config.yaml
dataset: "synthesized solo parts of chorales (CocoChorales)"
spec_augment: true
encoder_channel_attention: "se"
encoder_depths: [2, 3, 4, 2]
decoder_width: 192
decoder_norm: "layernorm"
decoder_bias: "qkv"
decoder_parallel_block: true
decoder_drop_path: 0.05
residual_init: "none"
steps: 6900
epochs: 67.8
Rows from block 4 of the text decoder, named by matrix and row number. Rows with one number belong to one neuron. Each number is 128 + 24 x the weight over its row's rms, rounded and kept within 0 to 255. All counts start at 0. Numbers have three digits each. After the name is the row's rms in percent of the matrix's.
# gate: MLP gate (decoder.blocks.4.mlp.gate.weight, 768x192), inputs 128-191
# fc1: MLP up (decoder.blocks.4.mlp.fc1.weight, 768x192), inputs 128-191
# fc2: MLP down (decoder.blocks.4.mlp.fc2.weight, 192x768, transposed), outputs 128-191
gate.656 101:116103130120129146125117137169132147162105147134140136139114155126150115163126194130145137112116129113152103113140134128137132166105167057146145130147142112115108180106135139110133136094113137
gate.657 083:120194149130116211107145121134171153074120145124145164098128122119088123150098133096120154151107129121109172120117170162171155091091128143118115088111146127133139113106119153149101144180155091
gate.658 108:119152121088153116115134126187131140136180151119119107092145080135145150135115141146109105149089167118142118147106136132132140139103095132127145125160198121129127098093147108109123084107121090
gate.659 086:106134140162162156133137127140132096178119146148164072115136147089172139143102163143110094121105149166113100175130137109130113156147135117157121123155142120121115126104136141152133127121116131
gate.660 120:157157109109108164137100142173132126130136144151185144098129120132171128093111102168120167125057129114108123135178102111115134142111120126087093108142143143104155177091131122150104133109096129
gate.661 098:084177115142168131149077116115114113094068138123098145091078174138127100135131119117119125139146120180123101167132098096112087119145144102111124122107102108124091161138129125118156158137158104
gate.662 093:122133103157117148145122147141101161166137087127127129126120163150127138108146119098149167139168109132153129137132140092150155073075156097126114144120155134120111128119140124102164116133124135
gate.663 109:172133105133100115098108118126153138131125100157132055155106122120139080133103142161135152129145134105138114109127145161093137101109143152114147110140137131086137149114126140166153177126129133
gate.664 098:124127113123122109073083123114126109114164184156138098150109138136130189164143103118146110159114136109116154141107135156077177092108154126140125112122146140102141135141100133115132089104121150
gate.665 112:088129144117113159137129108131145137090128103132123112125129112122138099156106127117160150125115090137148068103142131137105082125133125115075142167139124137129106135097123064133113137117115105
gate.666 092:166134149092100148110125127121159191082086163134104130094116102143135166160118159128114093118151134133105120122124137108113115169160158098174143134159137137068119095144129121127171172110143139
gate.667 110:097164128168152095096140123170137100117112165102106121139087169151099121132107152125106143131108120103169172119122119106150081130096144128134106124100138106118158150129130108124129122124123132
gate.668 088:177104112113143115103140145092143132119153104082132094124100066123131070127144129083172137140084134125142117127128099136114152104138116190153106117157127079135104163171130101148130113149130134
gate.669 081:149139094106105161050120120117153145124130120160162108131166165113112124131132142085182108167128132147135101118142120068157118146119176129133119118121125147149119171118122098080124097184116120
gate.670 100:131150112138105133096128129109132111115130138143172104120113095146157120114099132168143140118136134148127132125106140122105134158102151116098106163107138146071158123152118125133132080147083079
gate.671 121:128153130101113136153104108168134110138131106123124131104147154150149171133116137164178107168126142136149133136148132091106133136082135104143117100147136139106092071153159105114119164148144138
gate.672 095:137132162121146117120152107137104100148091131096098112115111163111183125135140130138130120171134092146119150121138149113160070095135179149090120107132192179153156163135135122153145128068140135
gate.673 088:102176129127141125156098145087120153150129172152146151119068115163155106101084162158121152170095119107181141157104088136089130094102102131120121147089122150113126121125111126105108139184127083
gate.674 104:157107157121115114088122108115108138147151110171147098176122123128127097186094099103119140136157160145138152110175126135107138128121123109168122140099134139124136168133137141121158096145146097
gate.675 091:115118132136137122117113092118146111118106114154110148093083171169147147114104108127128165114148093106143088147129115153135102104148148140155064107168147092148141072142124141123161133102166129
gate.676 093:107149117116135147150144107123156103108112118125113116150122125104130093132116076150133132142112116148176090125123180132080086140132128148096157122098098120176098112104134164126130129133117143
gate.677 098:112144092091128114125144117094161103109133107145089103146107176125170148148100097124119125099126163133121115069141109132121099169118126109155121085132114160163124089124124160110166124133128152
gate.678 083:133154104141125097106090117152134117136110139206144126130117136118152126144141108090108130129120107137125120139119136176135135103118142128132135132165131143105117187105142141130165150140128107
gate.679 102:107151134117163091156182071101089079132095091104172120150121114143097159112101111139114139128125122133117109112102163132125102149147116100159133099130120115163101092143149135178141089093148152
gate.680 098:140141080135133159100120117105100170105149117111154131101119137122115167113139129112098126129111125134131146160102135116154126154162140113099148196100110173153124099159118122143144122128123167
gate.681 142:162150126115137146121136103112106116126141108156091079131115136119118062112118098072146152135168149142141117112123106148184131129069182152105148137106156168111146106114107131119162116116144131
gate.682 179:121143076115157124104130117129155184142142117133128106140136081160145142124114116108113170122139153122135134149111138138111166132119133150149099118110158117079144096090146079143143091131118094
gate.683 104:128115101141104112113154121110120103168106146144115142177149127144161131113152169122138120147154143093144107140127094129114061123117145106130112184095146148094129102090155121138116166103100142
gate.684 080:127142178133137129151137154160135132111091150118118132142129150142097114146108145119086139138138109118110106133065160120164144161137137123165122224141120119141161144098100133121144124126152114
gate.685 089:128163110137136098149127171144136112135115106145145131133104091124112136120085090140125161108123133127153132129121127103151170110092203135106123111170140125130158158117093079129120139148159163
gate.686 080:156114096073124096106092143148114162168162166083119084073145149100117120088171129107131178126112136125090140140086135118147131132102152149119105113077107146096140149110118152109142115133119104
gate.687 083:139142143090128115078130182104128110122095116130144109131147156108110077110120176150137106120128159112119107142120092124112126116093111142154174147150154154167113158125150107098117103151124103
gate.688 111:110099092123164102151099086142111083145112107113100091082136150144133153129111115125110133121116116154143176109084159142138135139106134075177131105128132117166124120155128110155110162082114155
gate.689 097:129133092133172129129104106069150153094136115163109121155140127148120087158100165097125119145136152167090109081145134117121141124079124103115116136075110161123109157123110153149115145171108125
gate.690 106:121134143111152085073105116109134111111101167112128130113163163108114086152122068118128115135116123155122123133128197114091132121102120125083132187120131142125151122146111083135153134158109141
gate.691 115:152091172125174142113135127129112117117138104107106128092160123151090140129146120123161095123125140109129135124133133171144110141116142157148133173110133141194101109173157141116121107091109102
gate.692 089:129138142103159170095139131137141131117120126165178133116150119122122107094126112127150092149146131130144112125146112133136126124110145126120106118095155114085148091160145128121151126143123105
gate.693 090:124126103114094169146133143123128121133118157140129134106110143153139111092160123181097093169085072134124122142112114114134131137109094104100139180093170113082115116133083104109124151155107135
gate.694 101:124113094120135110079117067120079163089142111161092126043146153124127096151091108113126113129122123118140181118120152129126122142139114140120113144175078115120154118189125116111126177074134122
gate.695 097:129130127123156106139100114127105104129138091088117089164109133135133128148105135085126161129157100102140126153136137146147157123115156143123156156078091121095119134153116111155143169073107171
gate.696 091:115092172144105130097113121080145129092137124139138149146130087164132112136124110136124121154099131122118133136120119083130090129102140131168127122152156094135156120114151178125135089112154126
gate.697 088:123122113142139131113150141111128155141123157130066112144099118164099091131109136119118208101103088144120152112138135129173156169113098135089126157080128126125104130169125086159115171117105157
gate.698 107:122135087169165108128135134114135122149141121113082121109126147145128135127098103129118150159096153099135129136135085136136119153136124098133127158108125161123123172136150104144139138158106152
gate.699 102:107105143115132115089124086170141156096144171128116141125175087160102125129142142128087141109090162087125114136134142169191108160095142134177126134119173102130100074142147126098121133100134092
gate.700 103:110154116121136146122155110134129140137119136132132083165135111151196163083133174087104126149112104108107129128143080138150106137180156147100098138137093088164117127120151139126129186142113144
gate.701 080:116176118125084134075142127099103137106130134105121149146133127099114102146125123154109136157103113135119098126151125141126094176173136130096121105114084100138154129119071126149145149134114112
gate.702 095:112119126144136114127076137117129142100121099156154134131125139145089088106076099154106137117129129150088117172148120141134140148060133118112120148144144122098141155157095147143159132114129102
gate.703 112:132120132100117115109125112161095143121096167155108124098125123128133137173108079137121115130113152155144130133129160124095145129166091111143074137162147105152141098093140083113145094085120101
gate.704 105:098097126129111126129124121103132110151124121133175100118143144096176110125125115095118117104094126138115062103169123170141140111155118123079127174152150105167186098136135117104158147143083105
gate.705 079:101082141136144134161109086144125106090148102167137125149111152116112143069125173127140153107134123143097117185111105125138088107145039119125123113142115113140077091154155108116145104142124121
gate.706 093:074150125130162139174152114115131134126113090129131147105099134133183179107140133119136099156147108138144134144137099129140134122135124160141128124175149138138108111094133150150141113140104154
gate.707 100:123165103163161123121136145141130113138142118118133102129092149139144127138134143099124174147103091159152174103102138091155121115081180131105127162084136168092143112135126083140115144140100164
gate.708 081:087116116146152150143147127126091094135126081107149149130134159113130098118105113086112141160132118163157147157141105102133084154160134115154106117083145099139152143121153123133149139112114151
gate.709 093:137104110140133085115103114146171108101173143115134110108101201116160082174091133110143133127162136130142132130172108184119144141098097115104125128102136118116142132103168152123110121110071094
gate.710 073:158112135144124087104113138081141092130142140096128100125190101140160076130136150080079148115121131120134159108139152143138116128137105084153127160145131096147151111120052107138176109076153140
gate.711 093:114137119126155105108152078105136143110144148116137093136114116133151125109128144134131164144154137140133112151102116111147164147138115143117098149122158115093111102148173137133131082140085095
gate.712 115:123155093133184124129155114132126075147097090096160135128110114193134116105107114149091160082153109130098117139132081101173154141128162134166134132124144123116118157126116102144115161129111128
gate.713 098:100137177111105105161154096138130102089136096098142115151137113101156153128123094123168110147154147140164100175152144132149136158126112086178169119141103135120107119090146151113090148153120088
gate.714 104:129145084168159110135111136205148127146124117175174110092133145168126132128111109120125130137070111113137157114157127090119100142093119140132119094101108139067119146143137137114150127126091138
gate.715 089:105147082088122155148145097120088093138161120118142126099153137122151072107120142118090146103108132152109076146139108152119114140082109127119129178108120111154117142108100135161125175152129129
gate.716 092:141135117134150114079096037132134105093135118128124153103122096150134106109096100154128134139107150092122126187123145104158153141121098116150121129111158097117134099118148128197149087114113127
gate.717 100:110148106098157081173099140131085156114149126114092132127149093141121085149116090125120133118163134148090166162141100095126139157125166171121126122159101102133148150111119146134150158133116108
gate.718 089:133120138165128142098153120113135091125129142124101102119154134097136125136128137115142158154145155144120148153126187160125134140120146133151112115095144104115154135134134114127131101102114137
gate.719 091:117145131129124114133172072161115118169129115104109169141132143185137138140086112113142148114156117133120137097132149149139138132125105065156127146120112086152093108088155103139128147117137098
fc1.656 103:112133159163106147081130086072155171113156088084116117123129095142140132106164090104153172102148138146123137100128186130157128159124166107120108128110156111152154116132134118152131094148182097
fc1.657 089:147126109131141161121101128116149140140144100116134179109122079129097144123143142102175114129160144153129142118147118146122095130085119160118121127132146102064132125123162144124103071152101115
fc1.658 125:139116093139132093104162126130184122132138116103121129102127097150139134093120140133103166134120135084099107171082145178133126160104100144140132156087137115124133112134143100146124091110117112
fc1.659 086:161159115063111113129098119102122139138077069146094105151095096121110137132118122112099110116125158151143148096094105112104166135162115105142126124154118099119107139112139131121129122153132051
fc1.660 108:140119098126118149123141108136124125130132088113108116118119156100159073152125129186102117145152129116105123170119158191154168147105078160071143132148113104082125115153097132105128113108117118
fc1.661 094:116118131106097096156124134153110093143115139169100150134139171131133134143115133153109147079114146099166176123154130181165157165161104115104104108168177113128136122146129156072098116126092118
fc1.662 078:127159154128130139135121124115108149175085124161108135150139083137126160089135156144161142103129138193121160133131081126138117071165105108118163118144114137158090121139087135112152096137091145
fc1.663 123:121130166124163112129122070103097132124150129080084146124128091167108160164131160112153074130146153116125156129116140115175118145140138111138120161138149117176104097152150125104115143080162154
fc1.664 100:168164085096166133087126119141147100107090125144136143118086087116117139114107110111182105128127136090168119111144107131114136123096152152123113103138106103095140145107128127131098126116141154
fc1.665 119:125105193133148122115118104146133133108125110114113101129145140143082094117098099110101114135126130147114162107122173138120065137144146145157139168106186096148177111117144127164122132121134157
fc1.666 101:160109118150092136096134123093124146102138117114112150139146136120151078127114146160120099135133133119072081143125148128159096163108148143073128116103096105109122127140115143147143135179144153
fc1.667 094:156109141128133131134106134116153125135121167142146154114136066143089113110115111145095149115142107116061128144150155135122161086139099153150134160117106134118107119141087125145145109145096092
fc1.668 114:080136142081135112136146108158126142126120145135127158115163114111129125110105092088149126147090144120165109104112137126094124161118141093104156096154134126165091144092123152165124150124133108
fc1.669 083:101128159136143088131157160087165100138145137087133115116133111083102167098126120133156073143127125135155097123112140121088136149142100125122124111134083120201099094141089148129162143143088152
fc1.670 098:169142116121108138058105119164133129150140137122154098090157125147109156074167164110113148123113129120140143115101132118106152160095143154144113153106118138089150164148090130155119114197123096
fc1.671 095:092139138102117154116092144099127174148126085108129121136117121156149152137093090141113122100129082116165129144132088086089118129128157098143135121146152125148128141143088121155131136103152131
fc1.672 097:112118086127103124119118133173131117072121151139141120147148080078142137119103095135134116114122113102134158116151143078145126161124107138163142131135112108126119090125081112180189127125154115
fc1.673 099:203112142152145090115148099122150098119117092134086106101143079092139120121114128102073112114137150129099136130117123148137157156138091168155112135120162132156127153146086113135135108143179115
fc1.674 119:115129160139169123134137137061118109125100150040125134136134122163110134111120133126101126095113100136126109149080141109087152157157078110119116148151161111135163117119093155143125102109109167
fc1.675 097:154125179072127123085143091126148130112147208107118147135177110139080108141173158133156115102130123150104087131139159121144140159103141086148136119131133162142137164143117113123122157091152113
fc1.676 097:148165138107103151113110107152084110127141071113129104185134101126132124166153152170160117114120133153103149141099134118127114149117112127121122170116131108130134121138075139158155137114141147
fc1.677 126:134099096144082102129131135139144101121127110150119108131149139090119112147137131148139123158149150132131120111170123143162147117109140169169152062089102163112143135119180120150151149141088105
fc1.678 093:124137137125127097166121125118125127118088079093160133111122115168125128137160097148112127144152137102107124153134129094148132141172154120123154160134173171115146128130142146149120151120098152
fc1.679 097:133147100141137136124141163103151142141131135120136111088159097114131144122117143121127110157126159132134139137120123084139157113132112095113124106104098150102129148107123099124125119130107111
fc1.680 103:127134065147119100146139127167111135106145119152153126121136110149154176123160118156128096120123104119153144103177110110119102143100134104200141094159144150109106121093222127079139181139144100
fc1.681 144:158144154124115089079113083103118182116121121127132154104142107164141103170131121141129118103135131090110125129122155078098140109176091101125130156138121122169103138104108120119142140117110116
fc1.682 144:142129169151072153135119139111098114096074144146120133119112185084115113140144120120127111132130108139133135100144125116123086115173157131103120128133097151163161153159114140073139152125142159
fc1.683 100:152161126086102151144079170157133114151143127125164146151148114100129101133130119130146111110162101149160114148135157153127113093106162137134083080134124120119165130175114138115116103147103172
fc1.684 077:119138128153159131124156137145122110166124141143138095087152151159131126125143137124133096161078095128157138159125103104179182149109099156106136133145124087134113139126092128102099129138134085
fc1.685 096:112116108149119102133122127120120162117148131106143108106125126115119127096112158118156112149124101118092112118145158117153141164087127158054145157155106157128118149134137142129124204119106093
fc1.686 081:129067158103132111125106163125135129156133115098117127155127106139131155168129118126105097101118131095141117122104139171135127163159151116187144183155133147150142099123154124161165148111134131
fc1.687 085:097142159098124111179164097127111134108098120104105127154125145105161113100154158127042141123139144129068106146136126145124135136139117092117110184123170135128135090115119137138136134147111134
fc1.688 106:149140086120155128109132161121145141129148161132128125116144124114132104117132123126113106149137115145117140110129175076126137097141123143144093148116096190109168177145104092120124152152099114
fc1.689 096:142129113125134165124086162105119163133162152077150084135155074099132138139158149185140087157085112111128110145109125101077125180147143151088161121173137119139107130095124132096145129085131151
fc1.690 114:184144110107062107113134140125143123136159139118097130132166117092137110118122127108134094155158124116131125101153140150115105162084156160098119142145148133152125120118139196095163083085112171
fc1.691 120:104130140164170105135113108138146145110119151145114142131134162156126141145139118112152107112104135094142132119140159129139100172127157114170132107104121113138100061139157103137131155155128115
fc1.692 079:150093121109173119143129119102129136160127127082126149166113130151147116151066125121126093122139161130079110129137142090110140117123141138149104134184134142106111161124098134120132178122141145
fc1.693 079:150130105101106128181122158143140139142148129120162184093132127119156162125150128148150136108152098124136096132160092126149142111145096099142117127138139139071189130120088092122133111104104127
fc1.694 093:169144131159111115129114113138163062128098123087101122092135134122117097135119114115150111143146138169130120129144151137150133152137103106132143158148098178115132125120156139086117150123117125
fc1.695 097:125142110118139139142090134135113170165110194102094129138132087190129133128130133144118151095130175123132145162142103135114124138163110087170105157110136118155127126091100129140158096117118104
fc1.696 101:110115095088107159142103112142098141107116128086139140127130135125167119189119131115147133155116133156099124125166136084111144096131155107099128080177113113144117136103161159124130147142139112
fc1.697 091:147113161140108145139099126133120143093117107137092059133150091087126135136071096112125102103168136106104073116125137166148154134135099132133179105180138103105104142086145137115137140139161117
fc1.698 121:146146117115109147168159148115128136093142118107144120101133138088125085103144123133129067153149123148094109172126154133167136119140136125118138165112133161122131127126109150104110133114109152
fc1.699 113:110131108140154165095119128139126163149182139130166092165121068152147124100126122148113105157119129095161154170117094137064149149074116132144146092141152104121094121142170113141124095157131145
fc1.700 102:123106134135128149109111111139143115155142133141149139174097127142147125138124136140157166147101157119126123141115122123160138139084093129128093146126161114102122186091124126143104119137129145
fc1.701 093:116121133089120152122171127121108059130112101141085124101112112134113154127144083150132157157120093109102123120141129108145159087093111137071099174106103158111122110077100101167102119141135081
fc1.702 107:172145146080127103100140148140115127168117144145140147122115064178130105110148127141122124135102128100127130132142094176112147129105123184121118130134100129129104081150109107151143106160115117
fc1.703 108:137156116170126163120167143151148128136103157118150120124111157172069133118124099113121127129090136093165166131129120101122154118115165128142148112110117132119121187150096104175123133173129136
fc1.704 115:156084135134151138115139101126142137100120079133105127082136145130133123133112152137112121127170157149094133112170125127135093120121112091160089126137150113140153097133114168162155110088103134
fc1.705 078:134139124108126149074117129082093160117168152112135110113124123112112087093111161109074137143118144118148132121133138127147121091129107133110146129141133100141130127151129130113148088150122118
fc1.706 104:124091134100099120126120112126126166095138130137091108121165098102143109137123088091133089117133126072093108106138132111077127152153100195123144120117109125145129136142113142147120105151149109
fc1.707 096:135097148108151119096094142150088114147133158134102146094165073146098134142070108114099119099106124095104135169112116106115150127137091118115135166140119108125142075158135174112147120117124144
fc1.708 091:119095089138151123093164130127114115136117079137147122127123067159136119151114109170149195143105122144104129117079164107148075121164120136130131096138131129130125128163136115154149118140162116
fc1.709 096:127174100145139146157139100152142154152145098192149114129161115157137135116150166148120137118107140147094187133137120103199156141081139149125132123134126125077122107101123091130119125159136107
fc1.710 077:136107125168146098158142141085154139096127120161155125109111115101146121149077144124145102088153148088142107129108171214117141148104133140157156136116147157122133130120142126140088120150102171
fc1.711 109:152162128111119107107085138170151139130170130113129104141163089121101123150107161127169099142162131097127114137147147146170193137109138109130106128111161105130115110118123128178084079117160117
fc1.712 123:113120156119164136116137121166093129107136063144120135123095139164140131112143108153118119155169137107138117134159142158122121154154117118145160073148130115117123121128197139094141099105135131
fc1.713 099:170148128124132118097132187129117152103140180156144143135114117094076081155174095133120146140072130142145128113118166104101099149118153122075125129098105152146131134132107123133137095151128106
fc1.714 098:140147130104105119109131157161122130111118149175125115126156171098161166119153095132181137140136140138130136078153151145155112140077128095103122091113111117136146105080159075114130118139113109
fc1.715 095:138145121137131138140154141147125146170116183145117101127175104097143108146130134102148111134139143152090134119166087130105097148155153114156108191100126199126135150137116104088102125102097128
fc1.716 097:117086108132139144131171133143139139114151142120125123127115069137128169125106112130140186125092120129143107138135157165134142105112115123126108095120152086127095082120152131100133086144143123
fc1.717 105:119151117136162156127132153118123154104156141118156138109088146180136143152152145145117115148144097077120137129181097122148127156122109105117161133105088116109101117154103139157094111105136144
fc1.718 091:144118084150141117119138118165141122067142106112136138143144155112115121158117121113105111107083159133123162106119114072125095145146109129167157148065122088148119086189094127133145174117109093
fc1.719 091:104141119109183137133087097143108114101140078098114141098088125139125116084094166141154131151151128118112142112166107086118120136121161125134126089125112075112087179126129172128098157137114091
fc2.656 092:103089111145144141159161121156097113133124094121121112129136126123163138136104155097141131169181105103092147122116102102136115149121119113114120137124108158086108150088145150081153120072122162
fc2.657 083:090092096125107117125126158129177137119174154120117136170134123117106131101140100163093157128113152137131139163139109104137163107138135130114149171125128155135090120109105146110140127158119090
fc2.658 120:123152087132163133133116123173145159129152120164122113096134103169162155098101134135105125090092149116109124118152140107113151150121118105165131135155183117124148112091145123163148106132130107
fc2.659 096:126085103150134140116111140143140124116155136097088130135160134150119102085103066129134091128157161108125105165107136159118145080116128147118155125124123127140078131172165132126175126140113142
fc2.660 102:119114097170090147113167109099118111135114130142132119166120118120151125149131165146102152112103130142104097138134108123096152105170106177147137144126149111157110148088109138148137134109081093
fc2.661 089:146097099120095138140103118113176120154168121166145138182144119157128154150102120141112120114111166120143153109169148121113156122152099139116149116095106171144138131109131093131102132113126139
fc2.662 099:136123159128113106116148126161126098073154147111144135112158158186117096099125148093095097096110093118149160060131141112132162127121121146159180119151087126118152107192144105153095111114133109
fc2.663 110:119167117112142154114101127143127076097147167166113140076153107104167128150152139140120129125101072156113160157134123125171173178128134118161127152117140118101123138142138137102097131137138151
fc2.664 105:101126109113155136143139115155137136136106121109112135160136128151104080124136106136136096133164107112166156109151166127138114102134091090079104165138115117107152148157136115147121144169114106
fc2.665 112:103144149160131114130108102161127156114149132122153149170127121097135123111161112147141101115142094119099129137155098114121132157099114144160121126118066141121127153155115102124089069123130116
fc2.666 089:145124125100155130119124136116139117150140141167132138129107140115091105116114121130091151121090168083147164122153097111131131097110177108139091127147125116128089117153065159127121156184144144
fc2.667 102:157084149174179144103122114110084122119148116115101116124124143174122137132112114126100118111110126127094097126041147150112117132147095116100174119132135072146146110175092149152133143088141128
fc2.668 102:121112171128140096141122167141121099123179104114147136118099119086096128094116129111087175100124158118113105123105132133104163096148129126139110133133125108151102106123116088152124136159148076
fc2.669 070:128127096153151114112138163133078127116106180101156095123138114132125128164135174112105176155113147122130135142148109117117120172156090075189123127165159136141169148156155138150136105121129138
fc2.670 101:136148111168158126112077124109116132091059154120099141076126102126101173138101097134123151125095141123112171102136133107108134133131079101141097145120162150167149104148138131172136119094123146
fc2.671 097:096121090115151101132157130145178085167092131121136127143139108171095151124061148138111125166136157155172134127146115124105088153131158121144139115100165163134082115138133116118132093144126124
fc2.672 103:148128101139120108138137106115094141117185141106129124105126175124125117156143107101151105164108115130141095113119150171124091089078132114106158095108094124122110147126083076139113118145113149
fc2.673 108:122146137151107137097116120100112127129121098143100066122107152108146143154154177160141126105158097137111098145150094142094142100155143121113130129163123131133158138117139106094144100114121115
fc2.674 117:141115145126098151107136151133097146109128148126109145129134125107142110103112132100098100100131134147146116138175098158146109120125111151085137184139113103116159116184124106128124117124129156
fc2.675 088:138112098075102139116130124196119112121159182170083113084154146097141160111131106175153122138153136123169132118126091131084101104109124123186091113132118118119105151131068161123167143180116169
fc2.676 099:126146128084161106111117163134190148131101107141192130106149082122168119108117129109166079132136101127182144174119126145097120178105118159136121095103095152117147149104154118156108133158080159
fc2.677 119:142139175162124128123141139104118128118151110063113151145135100117135121132149118128116136165107108138105133097085142089116102147128113141142126158115136158097134146089084126121142158108149167
fc2.678 083:132130152153185158168114138132122130072143174118106113138123169097150159109148163155136147156132132146121144122125125105170167165132084127107112168100102128111135152112095154122105142109060113
fc2.679 104:092131120129089122118134127152143121155137152153112079133121154128131188136158148111112124143157157151149098137129127115136135080115149133202136123118107128113125072085095103095125104097106157
fc2.680 111:164129129119090125108143085127137113100095131148134108143151158130148115120141143134117125137149131140166154100144110161151140137157134140169125175144122124141095138133117128161136134168106142
fc2.681 157:142118113081127135130124140141124126136131128122121118112120140203135085097136156134131107156116106092139155131116118127140187159177121130133127139083067102083123137158091122189083146130135122
fc2.682 177:140116151153096145131131152124085098165084103114142157148104165095090129129141144108137111156139111112132148103108106137128087104181154131097163135105084135141095146148105142119118160131104140
fc2.683 113:090127160157186109122148130175146137138183112127097125087123137125112128127145115079159162107102112130128123163108143158139156105159106154125152143163129095161117096159123130145108120114142116
fc2.684 082:133110137123140140166143177153081107174111138131150090120130119151107119149150111144109141136149154104141127130119118126124103091125171146122124123129108126174123138113121081144168096108124072
fc2.685 092:117139119146167112135106125130138080154129138136104128142174111151123168096128098159124143133105119125151144159144150129135114153097137132129141168071138105137111164106115123115120135170120140
fc2.686 093:141129108135131146101122136122130098143105127178139136106109122157125168105124107145108158154128154105111144140104096162125124113186167150150117121134133162089140132131061099130127086133150173
fc2.687 083:104141134114133105085122160146090108114154169142094136087127147133130126158144138172131108160101149149103122117128135134171170141128152153122088127168097151126129083137075160155126107141126142
fc2.688 110:145140144134121101099102152089142142151178130151101102126163148105121150126119141086144121155089110089133137143125123094123108142164095127105139088104135115103076122167089113142105127115158161
fc2.689 099:119185112142148149135158179101115122158120112126148155148097134141083099102108150083105150095149157138115080104132112177141153169146138124134133125145115143091171151134142095109128163155101177
fc2.690 119:136123086108071182142112128104106133154116142128128094132129145155085130104070128155123127082168153152158089105148052109120135105149140159136123123124109071133139112149138163140126146144115139
fc2.691 112:115118120091106084151123183130100158115141133124114103122132151125164086123127185132113137090131125122123073099137056175132151109116168126161171111116115119130109165117144123120101123155167097
fc2.692 089:168155111134194112136108153099131131087145119103133076120132121133117140107114113144140159131135105122144099128160117136090093125130128142128086149147109174102138150164154157163144071147140171
fc2.693 085:110130143124098118110084096128098117146150113102147083132099157132146152211121168087132121122130117154146111157095130164120159144111130109092105117157122116147097131139124119125104166138147109
fc2.694 108:112149115129160133148170160147151167075095173174125119100118136131132168104086133088112085087096144146147129133118151117104145123149123140099127149128121133056161119146104115142142116129168140
fc2.695 090:111135131119172125133123166119135107121143086124129158103162141163102135143098134140121121145117112112126160086131140107150120190142143139138141102097084139114126153170068142153115154128141170
fc2.696 096:109141106103151130140128153156119113107123072109133131143163182155132087147155099147131130148114133127139096121104153084162177135141128133121107139133131081146116164139147135106132106102150160
fc2.697 093:095111125113125141115134110178122152145145112133130063101126184137130120146172167134190115131149096153172122120158143138124175096126105194104103147159143112130136126090169112128125094160154119
fc2.698 116:119115126114090148136155125080113138111136128129152123135091153088130146139142177146148120125140114120154124127135133104084111141179106113127091167110120134152124141091143153107106109136177119
fc2.699 110:110158094181171124099116091141141119113103141126158113111103106141135143133121127174116120085133121141151166168099159098099132135160092120148094183124154125146146127137107110122156080141104140
fc2.700 091:087126118120131149118138158160178104100109161145108125083124115112144165183080117111134107133130101156131152133161137141159113076134123162144144151104125148150148091120122081144101160126117105
fc2.701 081:114120122138170148168140102136127100103153101137145116164148090138133128142164122126135090137106137129131142149129119103124124134138147113104160133119120171136113037121170116144107127080160108
fc2.702 112:126132128146123113146149152105117051130098098133108157081093108118119092151135140145141104109123144136170143132119080156098066104123149127149115131147118162166172162163128105129089118130161131
fc2.703 116:143131115139127125128139100120163110151136142111114129132135139096123162156125108126091162117132153109088138065096136167104150151120133101136138122126149109126100091108149141142130143161119058
fc2.704 125:166149126093130125117113139152110135101114139108135163174144079143056134107126119128099082129095123102172163134110139103152127153122095128105132133140130122118149144107130099131097080099122149
fc2.705 085:136120104124186106096143132106120084113154120098134122127159145165134105136110047104139132115138129094116114149132145137134114119096110185113145151148119100123115103158131116115175108082114152
fc2.706 101:163153106140151111150135126126088114104144124111097100141152127181128091115133121155135120131131089102045136106130169153142149136137089142148139166117125129153138112144123128126163121113142088
fc2.707 097:144110136147158135118135152110117124142111137112133149126168117169096103083107101131091119145138138107108139148129125169110122157154138108124145111147106104128116151132104140153156114109108084
fc2.708 084:135117147084158139107151137104104131144097089124112136108049126183146116140150128147154104127113105127106117129151122171122155155136136141089113105083110161110141119151122122116136104123121108
fc2.709 091:120098135148115145104129082133080145100152105187150101099080167060120098152140176161152162082128158118107122134117120106078099099116136126184108124144103116125132149162148128104125134142105145
fc2.710 075:117119099122121104117144147140105142119144136124157130130085113150096174156140110113129123162124154103151140108106117134134119129114148112132146089127162106142130106157165138126167126151115156
fc2.711 092:113124098121147095148110105131163146143159157130129128121157090185122142102099089128092117155114152145146105152164155111122113132091110112177104117113138114109137095113119095163136111176111094
fc2.712 111:147127138119118138110142164160127107131101164109099135148109120145165119096106135141098141118138156147120141099124159128117113149150157163190150119164123124151132135136179151131178115172090144
fc2.713 113:119132159176145093100128114154105116115122118156145077140098156104120102132137122135139156110099095118132149116120132116129169152114110123103135133160092072147064106149123107111133103077111074
fc2.714 106:165147139111104158127115127149117118145183117101124139137123104101116099186153117093196145101087140142163138112120141097111110158174143128139091103091153151105144103141113113095146099134140136
fc2.715 091:114145172102140114115122094105133095124124157119158155163130097160115120099144142107120133113139106131092098131154120161109137113138164089119119115136131161101115163149124171107075132145093137
fc2.716 101:110131123133111117142151087126122132111173112159125141121138090134118147098110126164118115121128121106184167129148142129144161157101111132166085146154155137105159139083163136148132112130158092
fc2.717 110:088123178139105133122157153104136147136110142121189152123136165121128108137152159105131151091145088145100120145112119099137123113081160115150100115106179115087146129113157124151097127164130093
fc2.718 093:142145148137102121142110138131098113099149127077123177085129144116068108130122129114147135142117103133106110117123156124179134117130152156076142112142103119125130145107133153128108130144139097
fc2.719 088:174094106134115149098166078157152135098118124131105148148131101123135118128148113145138099115150169106133143097099131109151158112128139156178120125120108135164136100163161117098147142165125105